python train.py --image_size=24 --crop_scale_min=1 --horizontal_flip=true --norm="layernorm" --norm_position="pre" --activation="star_relu" --fused_qkv=true --patch_size=[2, 2] --width=192 --positions="relative_bias" --pooling="class_token" --muon_scale="match_rms_adamw" --steps=16900 --weight_decay=0.1 --adamw_weight_decay_other_params=0
Rows from expert 26 of block 3, named by matrix and row number. Rows with one number belong to one neuron. Each number is 128 + 24 x the weight over its row's rms, rounded and kept within 0 to 255. All counts start at 0. After the name is the row's rms in percent of the matrix's.
# up: expert up (model.blocks.3.mlp.up, 64x48x192), inputs 0-191
# down: expert down (model.blocks.3.mlp.down, 64x192x48, transposed), outputs 0-191
up.23 086 [145  85  70 138 139 103 105  96 143 126 132 114 105 112 115 128 107 126 144 155 117 137 132 151 121 134 115 162 146  99 110 140 150 114 149  85  91 163 153 186 129 109 137 116 138 138  97  91  72 112 140  74 112 140 149 143 131 100 153 118  97 134 145 137 146 134 135 130 125 142 166 124 122 165 144 110 138 169 128 113 125 167 115 109 176 121 149 157 131 138 137 126 158  98 131 140 156 164  79 118 156  95  91 122 148 157 127 122 133 158  87 127 126 154 125 155 149 133 133 118 133 102 141 147 126  60  86 113  91 154 109 135 124  88 154 134  86 140  94 108 113 130 144 138 101 112 156 158 140 124 153 151 100 140 141 104 165 157 120 126 141  94 156 152 117 107 122 184  74 123 107 115 110  98 114  95 112 101 124 171 151 111 148 122 131 130 165 123 146 122 106 170]
down.23 100 [118 136 101 124 137 116 135 129 117 124  84 129 119 133 156 148 106 134 104 168 149 150  98 116  94 140 142 102 126 127 115 111 127  99 137 108 144 121 137 143  91 164 121  94 122  89 136 137 142  98  97 123 117 106 122 116 158 146 117 141 115 133 104 161 114  49 142 155 154 130 171 160 106  93 109  89 143 105 151 114 133 144 164 126 141 137  94  97 138 136 117 133  94 124 157 146 105 140 176 108 126 100 151 134 154 154 178 161 188 140 130 125 110 132 108 125 121 172 155 151  93 113 121 156 145 135 149 170 120 135 142 182 129 119 121 133 124 122 112 110 125  80 114  95 141 162 134 168 183 121 136 133 107 142  92 155  75 154  52 124 123 134 147 101 128 146 128 131 127 106 147  61 132 146 148 133 136 190 127 129 124 107 121 142 141 110 115 129 145 143 100 144]
up.24 106 [132 129 147 119 131 134 148 109 110 138  96 164  99 133 136 121 145 126 125 135 115 167 124 116 124 172  86 105 161 109  73 138 201 100 133 133 138  95  93 152 126 133 154 117 119 133 174 134 124 106 129  80 114 108 129 163 120 112  91 111  96 141 104 130  92 136 120 131 126  76 142 125 136 159 126 148 125  50 105  91 137 108 157  99 122 155 116 159 131 145 145 163 119 109 132 129 136 141 155 125 115 136 154 118 146 140 127 126 138  96  88 125 167 110  77 153 132 137 128 135 118 171 119 122 162 108 142 128 139  97 152 154 101 114 116 105 113 137 176 118 163 133 132 136 146 104 162 161 107 118 117 161 140 150 131 191 103 147 123 121 131 153  97 159 139 172 123 165 106 129 115 115 117 110 125 123  85 100 104  93 154 100 161 128  81 137 123 160 118  98 154 168]
down.24 108 [149 131 102 126 124 116 117 168 100 165 157 101 146 136 119 146 124 143 141 120 140 150 155 113 108 126 159 153 160 127 123 179 126 127 103 168 135  98 146  97 109 113 147 138 131 153 134 161 134 167 137 122 148 108  65 143 150  96 116 113 131 150  66 109  80 148 126 171 162 116 131 124 121 143 163 127 164 140 184 164 131  84 104 145 179  97 120 151 116 135 112 113  97 160 136 156 143 108 128 103 123 155  77 151 150 146 109 129 141 152 139 164 100 115  94 104 125 137 161 127 143 147  72 142 159 126 158 143  99  67  85 166 107 108 166 175 123 126 183 125 154 141 107 132 137 128 108 135 141 116 116 114 133 101 155 114  87 171 122 120 112 145 160 112 170 124 120  89 138 113 138 144 133 136 129 111 123 101 128 117 103 116 134 110 151 131 132 146 146 135 122 119]
up.25 120 [108  98 107 173 135 136 162 168 122 149 142  82 113  87 106 113 111 131 124 138 113 112 107 137 111 138 115 157 118 106 110 101 121 145 142  86 102 154 190 144 158 116 125 107 115 128 106 118  80 147 153  77 129 159 128 116 121 101 123 146 150 108 137 119 120 129 116  82 134 159 128 118  98 121 155  88  87 104 147 123 127 140 152 154  63 143 151 151 101 115 123 150 129 195 121 125 170  89 140 104 144 147 155 141 151 130 122 154 122 127 127 133 130 186 170 130 121  89  94 143 149 118 137 164 104 102 132 148 143 128 133 169 156 121 148 107 172 130 175 145  79 102 157 144 129 144 129 116  96 106 179  72 150 136  89 124 165 142 131 120 109 179 121 152 106 133 133 143 165 153 139 126 108 124 120 140 127 101 114  94 114 152 119 128 117 133 137 121 133 118 145 129]
down.25 113 [100 118 119  97 100 114 119 112 130 127 125 145 150 118 132 153 105 144 131 109 190 123 149 123 135 170 157 162 120 136 100 141 158 106 161 163  93 115 130 177 150 115 129 111 150  82 156 125 146 124 108  97  68 113 144 139 137 118 163 132 154  97 114 136 104 111 103 158 101 136 125  83 120 132 154 106  93 168 129 121 108 137 119 131 163 187 136  95  71 123 111 125 151 131 133 118 119 148 141 113 131 112 132 133 133 113 139 114  98 133  97 134 111 200 166 120 122 119 159 119  71 115 139 169 159 142  95 165  96 124 129 153 151 129 136 119 103 125 132  89 107 165 142 101 150 137  96 103 150 106 116  87 122 108 108 112 114 135 136 145 115 129 143  97  79  85 110 149 161 147 150 152 152 152  98  87 132 136 123 124 148 161  90 152 159  85 141 136 132 139 145 137]
up.26 084 [121 110 144 113 141 127 135 114 139 155  95  87  97 182 117 134 130 138 140 141 104 118 121 117  97 138 104 147 170  76 103 111 152 121 111 113 131 133 142 146 112 107 155 120 125 111 127  97  96 114 126 113 125 161 116 121 114 140 132 186 158 109 125 140 138 115 166 133 154 131  96 129 132 128 153 136 119 126 151 153 162  71 111 151  69 120  88 174 132  93 124  86 121 116 176  79 148 155 148  99 136 130 144 126 134 136  91 136 158 151 143 140 183 132 154  85 103 120 132  84 122 139 118 139 154 116 125  99 125 137 150 128 139 121 131 143 107 140 157  78 153 101 159 151 110 103 129 127  99 117 161 102 120  90 124 113 150 119 111 151 150 159 132 118 133 143 110 136 119 121 162 149 177  93 132 167 155 113 116  94 134 147 126 128 126 128 166 141  33 159 127  95]
down.26 081 [146 133 116 118 134 131 116 126 163 112 132 125 107  80  95 143 113 151 126 116 138 104 100 151 165 132 151 129 101 120 150 161  94 113 107 143 155 114 129  92 117 181 113 142 135 162 131 110 149 126 146 130 122  64 146 148 128 122  98 136 170 105 136 155 123  94 105  84 122  91 127 146 139 109 170 100 164 102 135  92 157 157 175 125 152 100  70 104 105 123 142 128 125 158 102 122  83  96 141  56 100 147 113 117 149 158 142 129 141 121 122 120 173 114 128 139 111 122 140 178 100  95 159 101 126 168 132 140 131 108 127 166 106 149 114 112 135 141 103 153 124 110 113 176 145 119 111 143 162 139 141 130 132 149 133 148 137 115  93  97 132  98 136 158 136 165  85 126 119 109  99 150 106 113 100 134 162 107  95 180 131 132 132 150 153 116 173  93 151 137 147 118]
up.27 096 [129  98 125 117 127 141 138 129 137 128 125 144 134 137 148 126 126 122 122 130 117 131 135 134 109 121 153 146 101 130 122 125 126 117 145 149 148 193 140 120 102 124 108 117 197 137 124 144 124 149 153  94 125  99 119 102 152 106 141 111  98 121 139 152 116 171  98 108 142  90 108 121  80  57 117  73 122  65 183 118 145 169 142 120 118 126 142 174 118 152 149 100  99 121 148 118 101 136  87  99 136 135 163 144 137 117 123 128 131 116 134 128 146 167 122  90 117 166 108 122 129 127 187 111 149 156 154 113 131 139 118 106 127  96 133 103 128 121 117 149 128 125 145 129 181 163 177 140  86 141 111 138  87 139 126 119 153 125 138 107 106  99 203 149 104 114  56 144 131 150 126 160 146 103 118 167  95 118 146 170 140 123 130 116 118 136 123 114 147 121 114  83]
down.27 100 [151 172 139 135  94 149 119 134  86 134 139 101 188 158 125 184 138 163  85 101 119 118 172 110 156 162 126 106 127 156 124 127 110 128 128  80 139 143 170 130 114 160 123 134 123 156 140 115 103 101 123 109 151  88 152  89 104 114 136 142 102 120 138 163  70 107 112  85 123 179 102 133 136 148 136 124 153 138 114 159 114 133 115 159 159 167 132 109 120  87 119 151 100  86 168 106 135 140 143 160 126 100 163 146 135  92 126 120 151 121 129 185 160 133 132 120 130 107 115 156 137 135 101 132 145 132 136 122 109 136 146 112 129 129 134 124 127 116 102 134  96  98 133 152 128 101 108  78 162 112 143  99 114 145 109 100  77 118 160 127 135 144  87 123 123 108 143 101 155 136 108 122 166 101 145 102 147  86 136 151 121 167 175 103 101 139 104 126 115 148 116  90]
up.28 090 [113  61  84 161  96 141 143 108 133 139 167 160 123 129 104 126 139 148 143 125 149 102 120 161 144 172 104 112 135 133 135 122 136 126 135 127 118 128 141 136 111 115 118 112 119 107 100 101 112 121 154  73 139 163 116 113 139 154 142 163 130 140 148 148 127 118 119 133 142 143 106 101  95 110 150 134 134 139 120 140 137 144 106 146  98 137  94 145 135  71 138 123  71 155 126 143 107 116 142  94 135 130  91 135 131 149 131 136 133 121 136 128 140 174 162  93 143  92 141 143 159 111 137 140 137  90 144 157  60 144 102 145 165 140 140 116  84 117 100 124 126  90 132 153 158 142 118 151 145 139  84  92  83 108 132  81 116 155 132 149 133 125 139 141 104 167 201 168  88 135 162 158 147 133  97 106 137 110 175 129 107 138 138 126  86 127 175  97 149 104 149 103]
down.28 096 [123 142 153 120 141 152 141  90 122 146 102 141 165 104  78 133 129 181 138  77 129 104 116 116 125 138 126 113 159 149 151 119 161 143 138 110 123 129 154 114 130 168 121 146 122 149 153 101 141 145  98 146 135 107 127  96 112 121 139 121 160 126 122 116 130 168 159  96 123 147 115 110 121 133 128 137 128 152 124 164 131 131 151 134 114 139 122 130 150 142 106 103 129 109 107 151 104 144 124 145 139 137  90 115  66 187 136 124  98 170 114 150 150 146  99  92 124 132 150 135 141 134 117  89 152  77 163 152  88 140 150 158 157 168 135 124 129 112 131 103 110  93  89 148 152 114 112  90 133 125 106  84 155 159 141 103 153 160 122 144 152 104 109  95 179 101 183  99 115 160 137 120 134 164 119 133  83 164 169  97 130 115  96 169 129 157 102 190 150 139 140 118]
up.29 108 [121 170 134 102 131 148 134 105 120 127 119 151 130 133 188 151 139 128  97 159 173 116 126 112 101 153 113 131 113 109 140 131 106 128 142  92 154  65 184  99 113 119 138 128 112 166 109  98 115 145 125 123 151 121 116 122 106  95 110 153 140 115 159 138  97 106 124 113 136 171 142 142 136 148 123 102 110 151 133  98 161  45 191 129 126 162 130 162 173 124 161 146 136 118 122 104 127 109 128 134 129 144  85 128 110 128 107 107 148 133 121 131 129 140 100 111 147 151 129 113 101 159 124 110 108 120 141 145 132 142 144 141 120 135 101 134 114 120 114  57 127 104 145 136  71 144 178 157 160 125 115 135  95 175 147 163 106 115 128 106 134 117 129 149 130 162 122 117 176  98 142 101  96 120 132  82 133 156 134 198  91 123 159 150 158 128 133 122 115 135 111 117]
down.29 098 [135  84 133 121 138 106 153 145 100 102 155 133 146 135 130  85 142 193 140 119 118 106 122 109 146 115 128  63 122 164 137 135 137 161  89 127  84 134 129 166 150 100 149 130 137 127 145 131 122 138 110 123 137 135 142  85  96 168  75  97 163 103 114 112  83  80  62 125 132 125 137  87  69 128 114 120 128 113 148 115  99 166 142  89 138 104 108 124  94 143 116 101 197 117 131 139  96 126 135 150 125 143 142 153 122 134 113 114 121 144  94 132 150 165 121 121 157 126 137 145 121 133 125 116 118 129  83 153 107 133 163 182 155 115  93 121 150  93 133 121 138 100 103 121 117 124 135 114 139 155 130 126 113 106 111 171  99 115 145 170 153 155 125 134 163 114 132 124 138 144 170 110 136 148  84  99 143  86 134 172 135 127 119 139 109 128 137  83 148 126 109 140]
up.30 097 [149 136 105 140 127 108 104 127 123 121 129 155 105 138 156 128 154 126 129 106 131 126 120  86 103  94 102  95 112 129 135 126 151 127 110 153  67 104 107 145 116 133 121 126 131 112 108 121 121 109 132 162 139 156 143 105 126 148 120 168 118 148 101 153  89 100 143 108 120 118 115 123  87 178 137 137 101 115 189 147 165 142 149 135  88 146 116 100 156 109 126 149 138 109 104 186  89 172 133 127 142 123 143 113 140 136 167 141 134 102 119 158 152  95 118  71 153  86 177 178 126 140 159 117 142 132 101 152 153 118 140 113 117 150  98 108 117 144  90 116 140 179 136 112 109 118 117 104 131 169 190 138 131 144  97 149 120 134 116 136 127 121 108 143  93 108  70  98 145 128 156 158 144 131  99 120 173 169  67 143 104 118 124 134 131 125 143 150 160 168 142 122]
down.30 096 [131  90 146 111 128 123 154 127 108 144 140 108 154 126 109 102 113 163 139 116  85 105 135 152 151 128 137 162 114 111 141 105 127 100 111 130 121 129 119 118 184  96 174 134 155 154 139 123  92 136 129 104 107  98 134 140 135 130 155 106 156 119 139 126  80 153 106 113 164 171 123 140  95 170 152  79 112 147 159 134  94 103  77 110  88 110 129 162 109  60 151 168 147 117 138  85 153 155 153 152 143 113 108 131  99 117 111 139  89 131 131  85 128 115 161  90  93 137 123 108 184 131 126 117 139 122 134 186  86 136 156 146 129 172 155 158 160 132 112 123 120 112 117 123 156 144 124  87  75  98 158 131 126 145 172 139 132 121 150 166  96 124 158 133 122 100 138 122 146 125 125 124 140 166  98 130 144 148 146 142 109 151 153 115 138 125 153 151 142 145 151 139]
up.31 095 [112 135 108 166 143 105 149 119 125 141 169 130 103  88  98 133 104 156 103 128  83 107 131 118 157 167 137 156 141 124 116 134  89 170  99 129 106 127 145 106 135 105 141 141 115 126 111 105 175 111  87 146 112 101 144 110 115 128 138 139 108 149 106 110 142 139 150 135 146 132 130 131 170  88 176 115 147 177 158 115 133 123 140 125  83 136 119 160 122 148 118 100 148 143 165 132 132 108 174 113 120  90 112 127 120 127  89 132 149  97 100 132 172 145 152  98  72 145 129 125 149 133 121 180 142 121 109 112  85 115  90 148 157 141 157 117 119 146 120 119 133 129 124 116 122 165 133 141 173 164  66  63 104 157 109  77 135 105 114 136 132 107 169 142 156 106 138  98  92 131 146 143 126  76 138 112 144 147 159 127 135  93 132 146 140 128 133 181 120 150 118 118]
down.31 086 [118  93 111  89  99 113 149 125 136 160 163 107 152  81 101 173 139 129 143 169 149 122 110 147 127 153 115 117 107 156 124 147 107 145 151 120  98 123 151 104 131 157 171 100 123 120 107 107 134  74 115 146 129  95 181 158 122 112 150 101 134 105 126 126 103 116 112  88 151 157 124 143 173 154 145 143 136  97 126  85 130  92 165  97 136 157 113 107 120 115 150 120 174 145 118 115 116 132 142 101 144  89 124 116  82 110 135 191 125 128 149 138 144 112  95 178 117  98 114 153 161 122 130 136 133 158  98 149 154  92 126 127 128 142  85  98 196 153  95 148 120 133  85 142 126 159 141 113 152  88 129 136 100 125 139 115 137 119 111  93 120 145 161  90 124 158 146 159 157 126 129 116 174 149 109 117 142 137 126 130  89 132  94 110 123 165 124 118 141 166 127 134]
up.32 102 [156 132 170 116 109 114 137 120 140 128 165 141 115 103 133 140 140  74  99 111 101 129 136  98 164 144 167 106 129 102 171 136 117 142 164  56 159 134 125 135 104 123 117 101 124 136  67 119 103 131 153 141 130 131 148 121 132 166 142 137 143 130  98 163 129 109  53 112 143  90 135 170 157 174 113  88 107 150 120 132 170 120 131 137 101 124 127 143 159  88 181 123 153 117 105 176 116 125 160  96  92 134 103 137 123 118 129 123 161 103 132 127 102 150 103  98 123 114 134 125 115 124 143 133 135 142  70 133 125 146  96 134 120 151 142 106 160 107 107 160 125 174 101 113 130 143 119  93 100 143 132 136 128 108 108 132 147 134 135 153 155 103 131 120 143 109 125 170 152 128  88 152 158 102 126 139 125 180 151 146 130 148 155  89 130 110 147  92  77 111 135 107]
down.32 105 [142 121 162 149 103 115 153 122 148 143 147 127 117 128 164 106 157 139  98 124 121  73 119 129 118 150 186  98 105 170 182 128 142  92 144  98 107 128 195 128  76 114 144  94 129 175  94 165 128 127 152 164 131 106 139 153 104 124 121 108 143 113 116 122 108 127 115 104  93 145 106 141 108  86 112 135 149 119 106  94 149 107 111 143 100  95 123 145  98 169 154  60 119 131  70 118 128 127 141 124 142 122 138  85 151  91 156 105 145 141 112 148 107 140 109 133 107 134 112 140 132 147 141  95 138  94 144 104 114 134  95  77  98 101 176 128 102 128 132 151  97 183  87 134 128 126 148 101 104 108 139 105 106 135 113 157 150 147 118 134 151 148 150 138  99 116 104 122 117 155 118 129 111 150 124 136  91 147 100 155 123 126 108 119 119 125 134 117 143 168 148  96]
up.33 111 [131 115  78 102  81  88 118 173 107 120 110  96 154 137 191 140 115 132 135 133 154 126 123 107 155 131 136 134 113 140 132 131 135 121 119 164 105 139  97 152  95 113  96 124 106 118 145 139 156 119 125 113 105 100 129 108 152 122 136 148 155 135 145 149 160 130  90 128 132 131  74 132 119  98 150 130  86  94 140 145 140 184 133  79 133 169 128 130 118 135 137 145 138 103 131 157 104 119 155 113 112 107 144 158 154 147 152 113 149 152 138 109 130 135 100 117 152 111 161  97 134 153 139 122 139 183 126 103 133 107 160 144 132 100 144 147 135 118 141 123  92 161 114 162 103 125 124 164 163 131 133 132 152  96  91 109  98 112 130 150 109 166 104  94 166 101 172 157 123 169 138 119  93 109 117  99 166 164 101 135 204 153 101 108 140 156 108 106 110  80 131 111]
down.33 103 [122 160 177 146 137  96 116 165 105  94 109 120 143 108 147 100 129 127 114 139 130 102 149 148 116 161 116 145 154  74 138  86  96 175 153 158 134 139 125 122 119 155  96 133 163 138 102 117 143 130 137 161 136 114 105 139 110 142 135 114 123 169 155  97 126 100 110 129 130 145 143 163 126 137 146 117 135 123  81 155 149  97 109 135 145 105 136 126 114 136 162 117 100 148 131 111  58  97 128 126 116  78 132 138 116  77 117  59 154  95 117 100 112 110 194 143 122 104 109 134 101 143 165 140 142 147  98 167 150 103 121  75 136 130  86 167 103 124 123 132 104 137 157 113 101 147 143 140 125 128  93 106 157  85 120 163 132 175 152  92 126 100 130 155 129 118 109 115 125  70 117 117 100 138 157 130 128 122  96 134 139 160 101 119 112 152 118 120 111 134 154 127]
up.34 087 [149  94 156 141 108  98 154 165 103 135 118 136 151 113 126 130 158 166 101 154 151 127 161 126 134  77  93 150  96 146  96 118 167 120 112 167 144 111 115 130 142 134 137 153 119 109 104  74  88 108 144  62 104 123 165 142 159 148 133 111 102 133 122 109 117 105 133 141 142 135 134 152 163 158 142 142 123 128 107 112 139 177 118 140 140 109 122  88 140 164 134 159 173 134 121 128  83 113 145  83 144 125  80 117 135 161 123 112 147  89 146 155 166 146 148 156 108 112 124 123 141 129 114 132 160 115 121 113 120 150 104  99 163 115  95 148 122 119  95 109 123 127  97 123 112 152 112 109  88 117 152 107  99 111 128 159 153 156 131 149 148 118 113 160 166 137 121 116 138 148 143 111 130 121 109 117 160 100 108 142  90 146 172  96  93  97 148 189 113 113 189 149]
down.34 089 [160 128  78 147 100 118 137 123 187 119 110 158  87 133 115 120 158 140 115 119 165  95 126 114  95 117  94 124 134  89 159 146 109 134 128 125 119 103 125 137 112 133 186 136 129 177 149 147 113  93 148 133 103 147 187  95  93 169 131 112 159 115 119 115 146  99 114 150 129  83 168 134 101 142 184 112 170 109 119 147 100 123 157 156 123  97 148 136 110  91 136 116  89 132 130 123 127 105 125  64 154 151 128 108 124 160 172 111 158 123 148 147 151 113  99 125 130  92  95 132 127 136 155 114 107 115 130 155 164 126 109 107  88 127  95 110 156 105 103 129 128  98 120 153 138 145 131  98 127 119 129 118 152  99 116  99 152 102 128 142 155 115 149 111 131 146 158 112 129 137 115  87 123 129 139 120  88  83 132 131 154 139 149 106  92 111  85 162 106 110 103  88]
up.35 090 [ 87 112 143 122 148 145 121 119 143 149 149  99  88  80  89 139 115 102 111 108 156 149 144 128 130 118 116 150 117 152 121 111 106 159 185  89 142 137 101 145 127 129 113 124 146 113 145 167  95  79 125 122 139 139 133 107 115 127 123 178  80 113 116 104 175 124 148 155 134 110 141 124 135 143 158 148 162  71 159 111 149 118 117 125 104 143  74 139 134 133 118 132 124  96 109 182 138 112  90 122  95 127 114 143 112 140 147 116 127 133 118 118 128 132  93 138 114 110  93 129 146 106 195 124 118 149 102 109  91 131 139 132 140 124 153 112 109 161 169 203 159 129 110  99 149 124 123 151 122 162 115 150 182  70 103 152 142  98 133 137 129 146 138 127  64 153 148 122 132 127 126 130  62 135 145 140 131  97 131 151 147 141 110 122 129 134  98 134 137 107 101 115]
down.35 100 [136 166 116 138 137 177 112 112 115  93 128 129 152 172 155 124 141 117 110 143 122 128 121 136 109 100 143 101 135 157 145 172 135 133 112 116 131 124 163 133 110 134 187 140 151 140 130 116 134 132  87 144 148 130 127 132 169 116 149 139 123 138 101 157 159 108 123 120 131 128 127 130 103 142 120 136  99  93 159  79 174 115 146 148 104 145 169 124 122 103 123 106  84 104 110 146 103  99  94 109 132 119 117  97  86 146 129 136 143 158 122  89 110  91 117 112 132 123 109 117 133 150 108  93 174 173 109 131 157 145 139 145 124 168 135  99 141 139 128 134  96 122 182 175 101 100 136 160 130 135 123 168  74 107 119 154 147  77 104 102 107 159 127 152 120 129 116 152 139 170  77  95 141 114 112 117 122 114 143 169 154  75  89 139 124 109 121  88 150 127 190 116]
up.36 121 [145 123 140  91 101  97 112 166 122 117 113  99 156 113 167 134 112 132 109 121 122  82 135 129 128 115 133 144 145 149 118 143 151 119 126 151 115 141 137 145 107 113 106 136 114  89 114 129 131 115 136 134  96 127 137 153 132 136 135 128 108  79 150 144 178 141 109 126 157  88 122 131 150 129 118 128 115  75 110 148 139 199  71 120 118 127 119 156  65 164 149 139 140 115 128 117 131 127  96 102 142 133 151 117 121 100 157 106 140 137 153 129 121 121 135 151 134 132 136  83 140 127 119  97 102 160 149 116 149 135 131 132 148  79 179 177 112 126 114 115 114 137 121 119 101 133 129 207 172  95 137 145 139 147 117 139 106 129 116 157 107 196 115 146 139 133 157 144 120 155 109 104  99 122 117  81 134 100 149 160 179 155 109 111 160 120 115  78 146  61 118 151]
down.36 104 [137 134 116 105 110 123 162 127 110 126 151 142 121 101 135 135 154 109  97 160 156  97 138 120 101  90 130 125 177 109 109 107 129 147 120 107 127 121 155 131 125 117  97  93 105 163 117  99 100  99 120 191  84 151 121 116 149 124  89  74 130 161 131 135 133 137 148 108  91 159  95 147 136  89  81 161 128 132 138 125 158 135 140  96 100 154 147 130 147 163 156 134 127 139 117 132  64 132 137 107 128 124 158 120 156 156 129 137 137 147 133 107 140 138 143 175 140 111 100 135 139 140 133 113 164 102 117 152 118 111 157  88 136 112 142 138 113  91 110 127 170 167 159 116 107 109 120 143 142 107 100 130 117 150 116 138 120 110 126  93 129  89 154 156 171 128 145 132  59 119 175 103 119 108 119 118 123 123 147 157  70 149 119  96 106 134 162 168 130 164  67 106]
up.37 124 [141 106  75 127  89  86 107 145 114 107 150 116 132 111 122 165 104  99 133 138 128 106 122 141 176 169 124 145  95 129  92 122 159  97 131 157 149 141 111 163  94  92  90 120 114 130 150 139 135 163 103  97 110 163 127 130 119 138 171 120  88 134 148 140 154 141 143 125 135 116 108 112 148 168 120 170  67  85 145 134 118 137  57  95 123 127 112 140  92 158 123 152 131 131 118 147 151 153 125  98 134 140 157 123 112 118 117 112 154 153 108 131 101 103 119 134 144 120 144  80 140 115 120 133 132 172  93  85 164 132 105 143 134  92 148 140 120 134 113 123 117 137 136 136  97 127 132 139 168 117 152  95 155 117 123 123 133 155 105 128 108 146 141 121 124 138 169  94 109 146 139  82 143 120 117 110 157 144 121 162 212 120 124 143 194 145 138 129 156 114  89 139]
down.37 110 [147 117 146 133  62  95 114 144  60 138 116 140  90 148 147 115 147 126 128 133 129 166 115 118 126 124  81 136 102 125 133 136  86 156 137  88 114 133 146 165 117 132 122 163 124 164 150 119  97 121 124 161 127 114  98 127 110 111 107 103 100 102 107 128 108 161  94  92  80 150 123 153 111 120 138 140 154  95 126 130 140 154 119 130 119  82 141 119 122 135 130 165 163  96 141 116  91 123 170 161 112 102 163 167 161 139 122  85  82 128 132  93 165 118 158 142 136 152  97 116 159 175 143 118  66 112 103 118 111 123 117 113 100 147 129 104 130 101 107 130 150 164 133 106 116 140 137 125 133 119 132 112 134 137 142 142 109  85 142 144  95 105 128 111 148 153 140 167 149  91 158 105  99 137 144 127 146 116 117 146 128 110 124  25 142 144 123 130 121 135 127 121]
up.38 118 [141  93 150 156 141  99 155 135 137 121 132 114 121 135 130 147 158 164 145 100 162 135 122 126 105 115 109 134 142 129  73 117 101 118  90 154 104 128 137 152 113 118 110 139 132 187 154  69 108 146 104 114 148 159 135 155 126 146  99 120 120  90 103 124 122 116 173 121 136 153 130 125 110 187 156 124 103 177 142 180 150 149  73 148 110 104 157  94 120 120 120  93 105 137 113 142 110 135 133 135 165 137  98 129 151 125 143 128 105 200  75 135 130 123 169 115 152  96 146 112 139 138  76 111  99 128 108 146 181 139 111 150 116 110 112 111 144 126 176 104 108 137 162 139 102 147 125  85 121 131 143  98 142 139 142 124 137 128 125 136 122 109  96  90 132 136  91 124  94  98 134 126 135 131 122 135 145 117 118  84 130 156 127 159 169 127 130 134  77 152  82 143]
down.38 113 [152  97  98 151 144 122 111 158  95 132 151 137 126 109  90 157 116 136 104 134  93 107 132 120 153 119 129 168 168 133 125 117 122 100 100 127 159 112 122 139 163  90 150 142 120 134 138 148 138  89 119 119 144 143 165 100 103 118 125 192 106 122 137 102 130  97 162 137 107 100 133 120 145  74 101 115  97 160 136 145 120 153 127 153 115 110 122 129 102 115 131 131  97 102 155 129 130 130 111 160 119  85 103 110 142 124 162 107 173 118 135 159 127 123 115 124  97 120 122 132 168 101 147 142 113 135 155 132 139 158  88  78 132 141 203 111 150 148 175 121 138 205 111 114 110 131 113  80 128 164 122  94 121 126 127  99 154 144 125 136 165 157 139  91  94 103 137 129 107  76  98 124  99 119 138 118 156 164 105 121 142 173 126 138 176 140 101 142 136 116 116 160]
up.39 079 [130 155 106 147 141 133  88 144 140 131 157 209 124 121  98 124 164 139 133 157 134 139 111 116  90 130 111 126 114 121 145 115 103 120 142 123  90 113 133  96 122 118  94 176 121 100 117 125 134 147 149  96 136 162 129 130 113 164 111 186 146 154 102 136 116 109 115 126 140 135 123 147 140 179 100 124 116 142  97 130 149 164 140  95  91 137 111 165  91  82 112 188 118  89 142 128 146 131  95 147 146 123 110 136 119 134 104 140 103 154 132 124 148 136 127  94 132 103 117 165 149 136 169 120 141 105  95 146 132 160 108 126 125 119 109 117 144 110 111  88 176 153  97 166 171 166 117 130 118 182 150 122 133 115 133 107 143 126 107 121 111  71 135 120 128 139 131 135  53 161 149 155 116 103 102 150 168 114 129 115 122 135 158 136 100 114 155 106  90 149 117 169]
down.39 087 [133 193 122  95 157  83  99 156 127 135  97  91 139 117 136 155 136  89 129 109 118 125 126 148 125 119  99 126 141 121 142 133 132 124 106 150 167 165 146  60  98 178 122 144 138 132 156 118 129 134 122  98 138 127 139 138 163 121 149 140 126 119 166 192 167 119 129 118 155 175 149 115 154 141 119 131 146 116 149 120  84 193 136 113 126 134 156 118 127 110 156 133 145 124 154 124 142 143 125 102 129 124 144 177 122 106 121 161 142 156 184 128 138 136 154 150 125  77  86 101 106 104  98  86 105 133 132 124 112 123 113 121 137 167 124 127 158 108 113 167 115 105 128 153  83 139 129 142 147 116  70 169 143 134 141  73  99 103 133 131 135 114 125 139 106 117 116  90 110 124 130  53 156 115 116  94 140 122 130 104 143 123 105 135 106 133 145 147 145 127 121 160]
up.40 086 [134 103 134 122 101 109 164 107 121 146 132 110 135  88 152 149 147 117 137 111 144 117 107 122 135  89 147 148 110 162  90 137 156 148 108 119  89 168 155 123 132 130 153 149 112 112  70 137 119  99 123 159 129 119 124 145 138 157 135 132 139 124  99  66 161  92 102 117 150 148 106 147 125 156 126 116 160 132 117  85 140 162 131 121 144  98 141 183 140 123 132 133 124 139 115  90 119 102 187  97 147 120 175 120 139 111 126 115 141 161 142 137 169 141 110  96 119 135  76 128 161 104 137 157 117 100  49 110 114 127 131 116 131 136 120 135 180 132 185 151 143 171 102 154 125 110 155 106 122 125  93 120 134 128  80  86 122 116 128 153 166 120  73 162 117 114 106 127 106 126 130 154 110  91 164 139  99 116  97 138 126 145 161 133 142 124 147 104 124 142 154 160]
down.40 100 [164 117 145 155  97 120 133  91 130 123 104 141 117  87 129 140 160 146 117 136 113 117 143  99  97 110 106 144  62 136 132 135 123 136  86 155 124 125 158 110 114 112 169 148 130  92 122 126  92 149 142 110 114 124 131 117  85 109 119 109 156 124 102 149 132 166  92 145 170 109 141  95  93 169 109 114 101 134 114 119 119 130 111 151 143 148 123 109 162 110 143 116 150 132 140  89 153 143 162 155 114 148  85 119 124 108 147  87 134 105 134 121 105 125 148 138 113 126 141 153 170 118 151 107 120 150 118 164 136 124 151 114 144 124  96 100  99 170 145 148 166 147 129 122 161 143 136 161  88 145 142 160  74 129 126 127  88 178 132  99 112 140 127 157 111 186 149 139 166 161 116 101 106  88 174 153 107 116 128 133 169  91 156  98 148 165 137 111 149  79 121  97]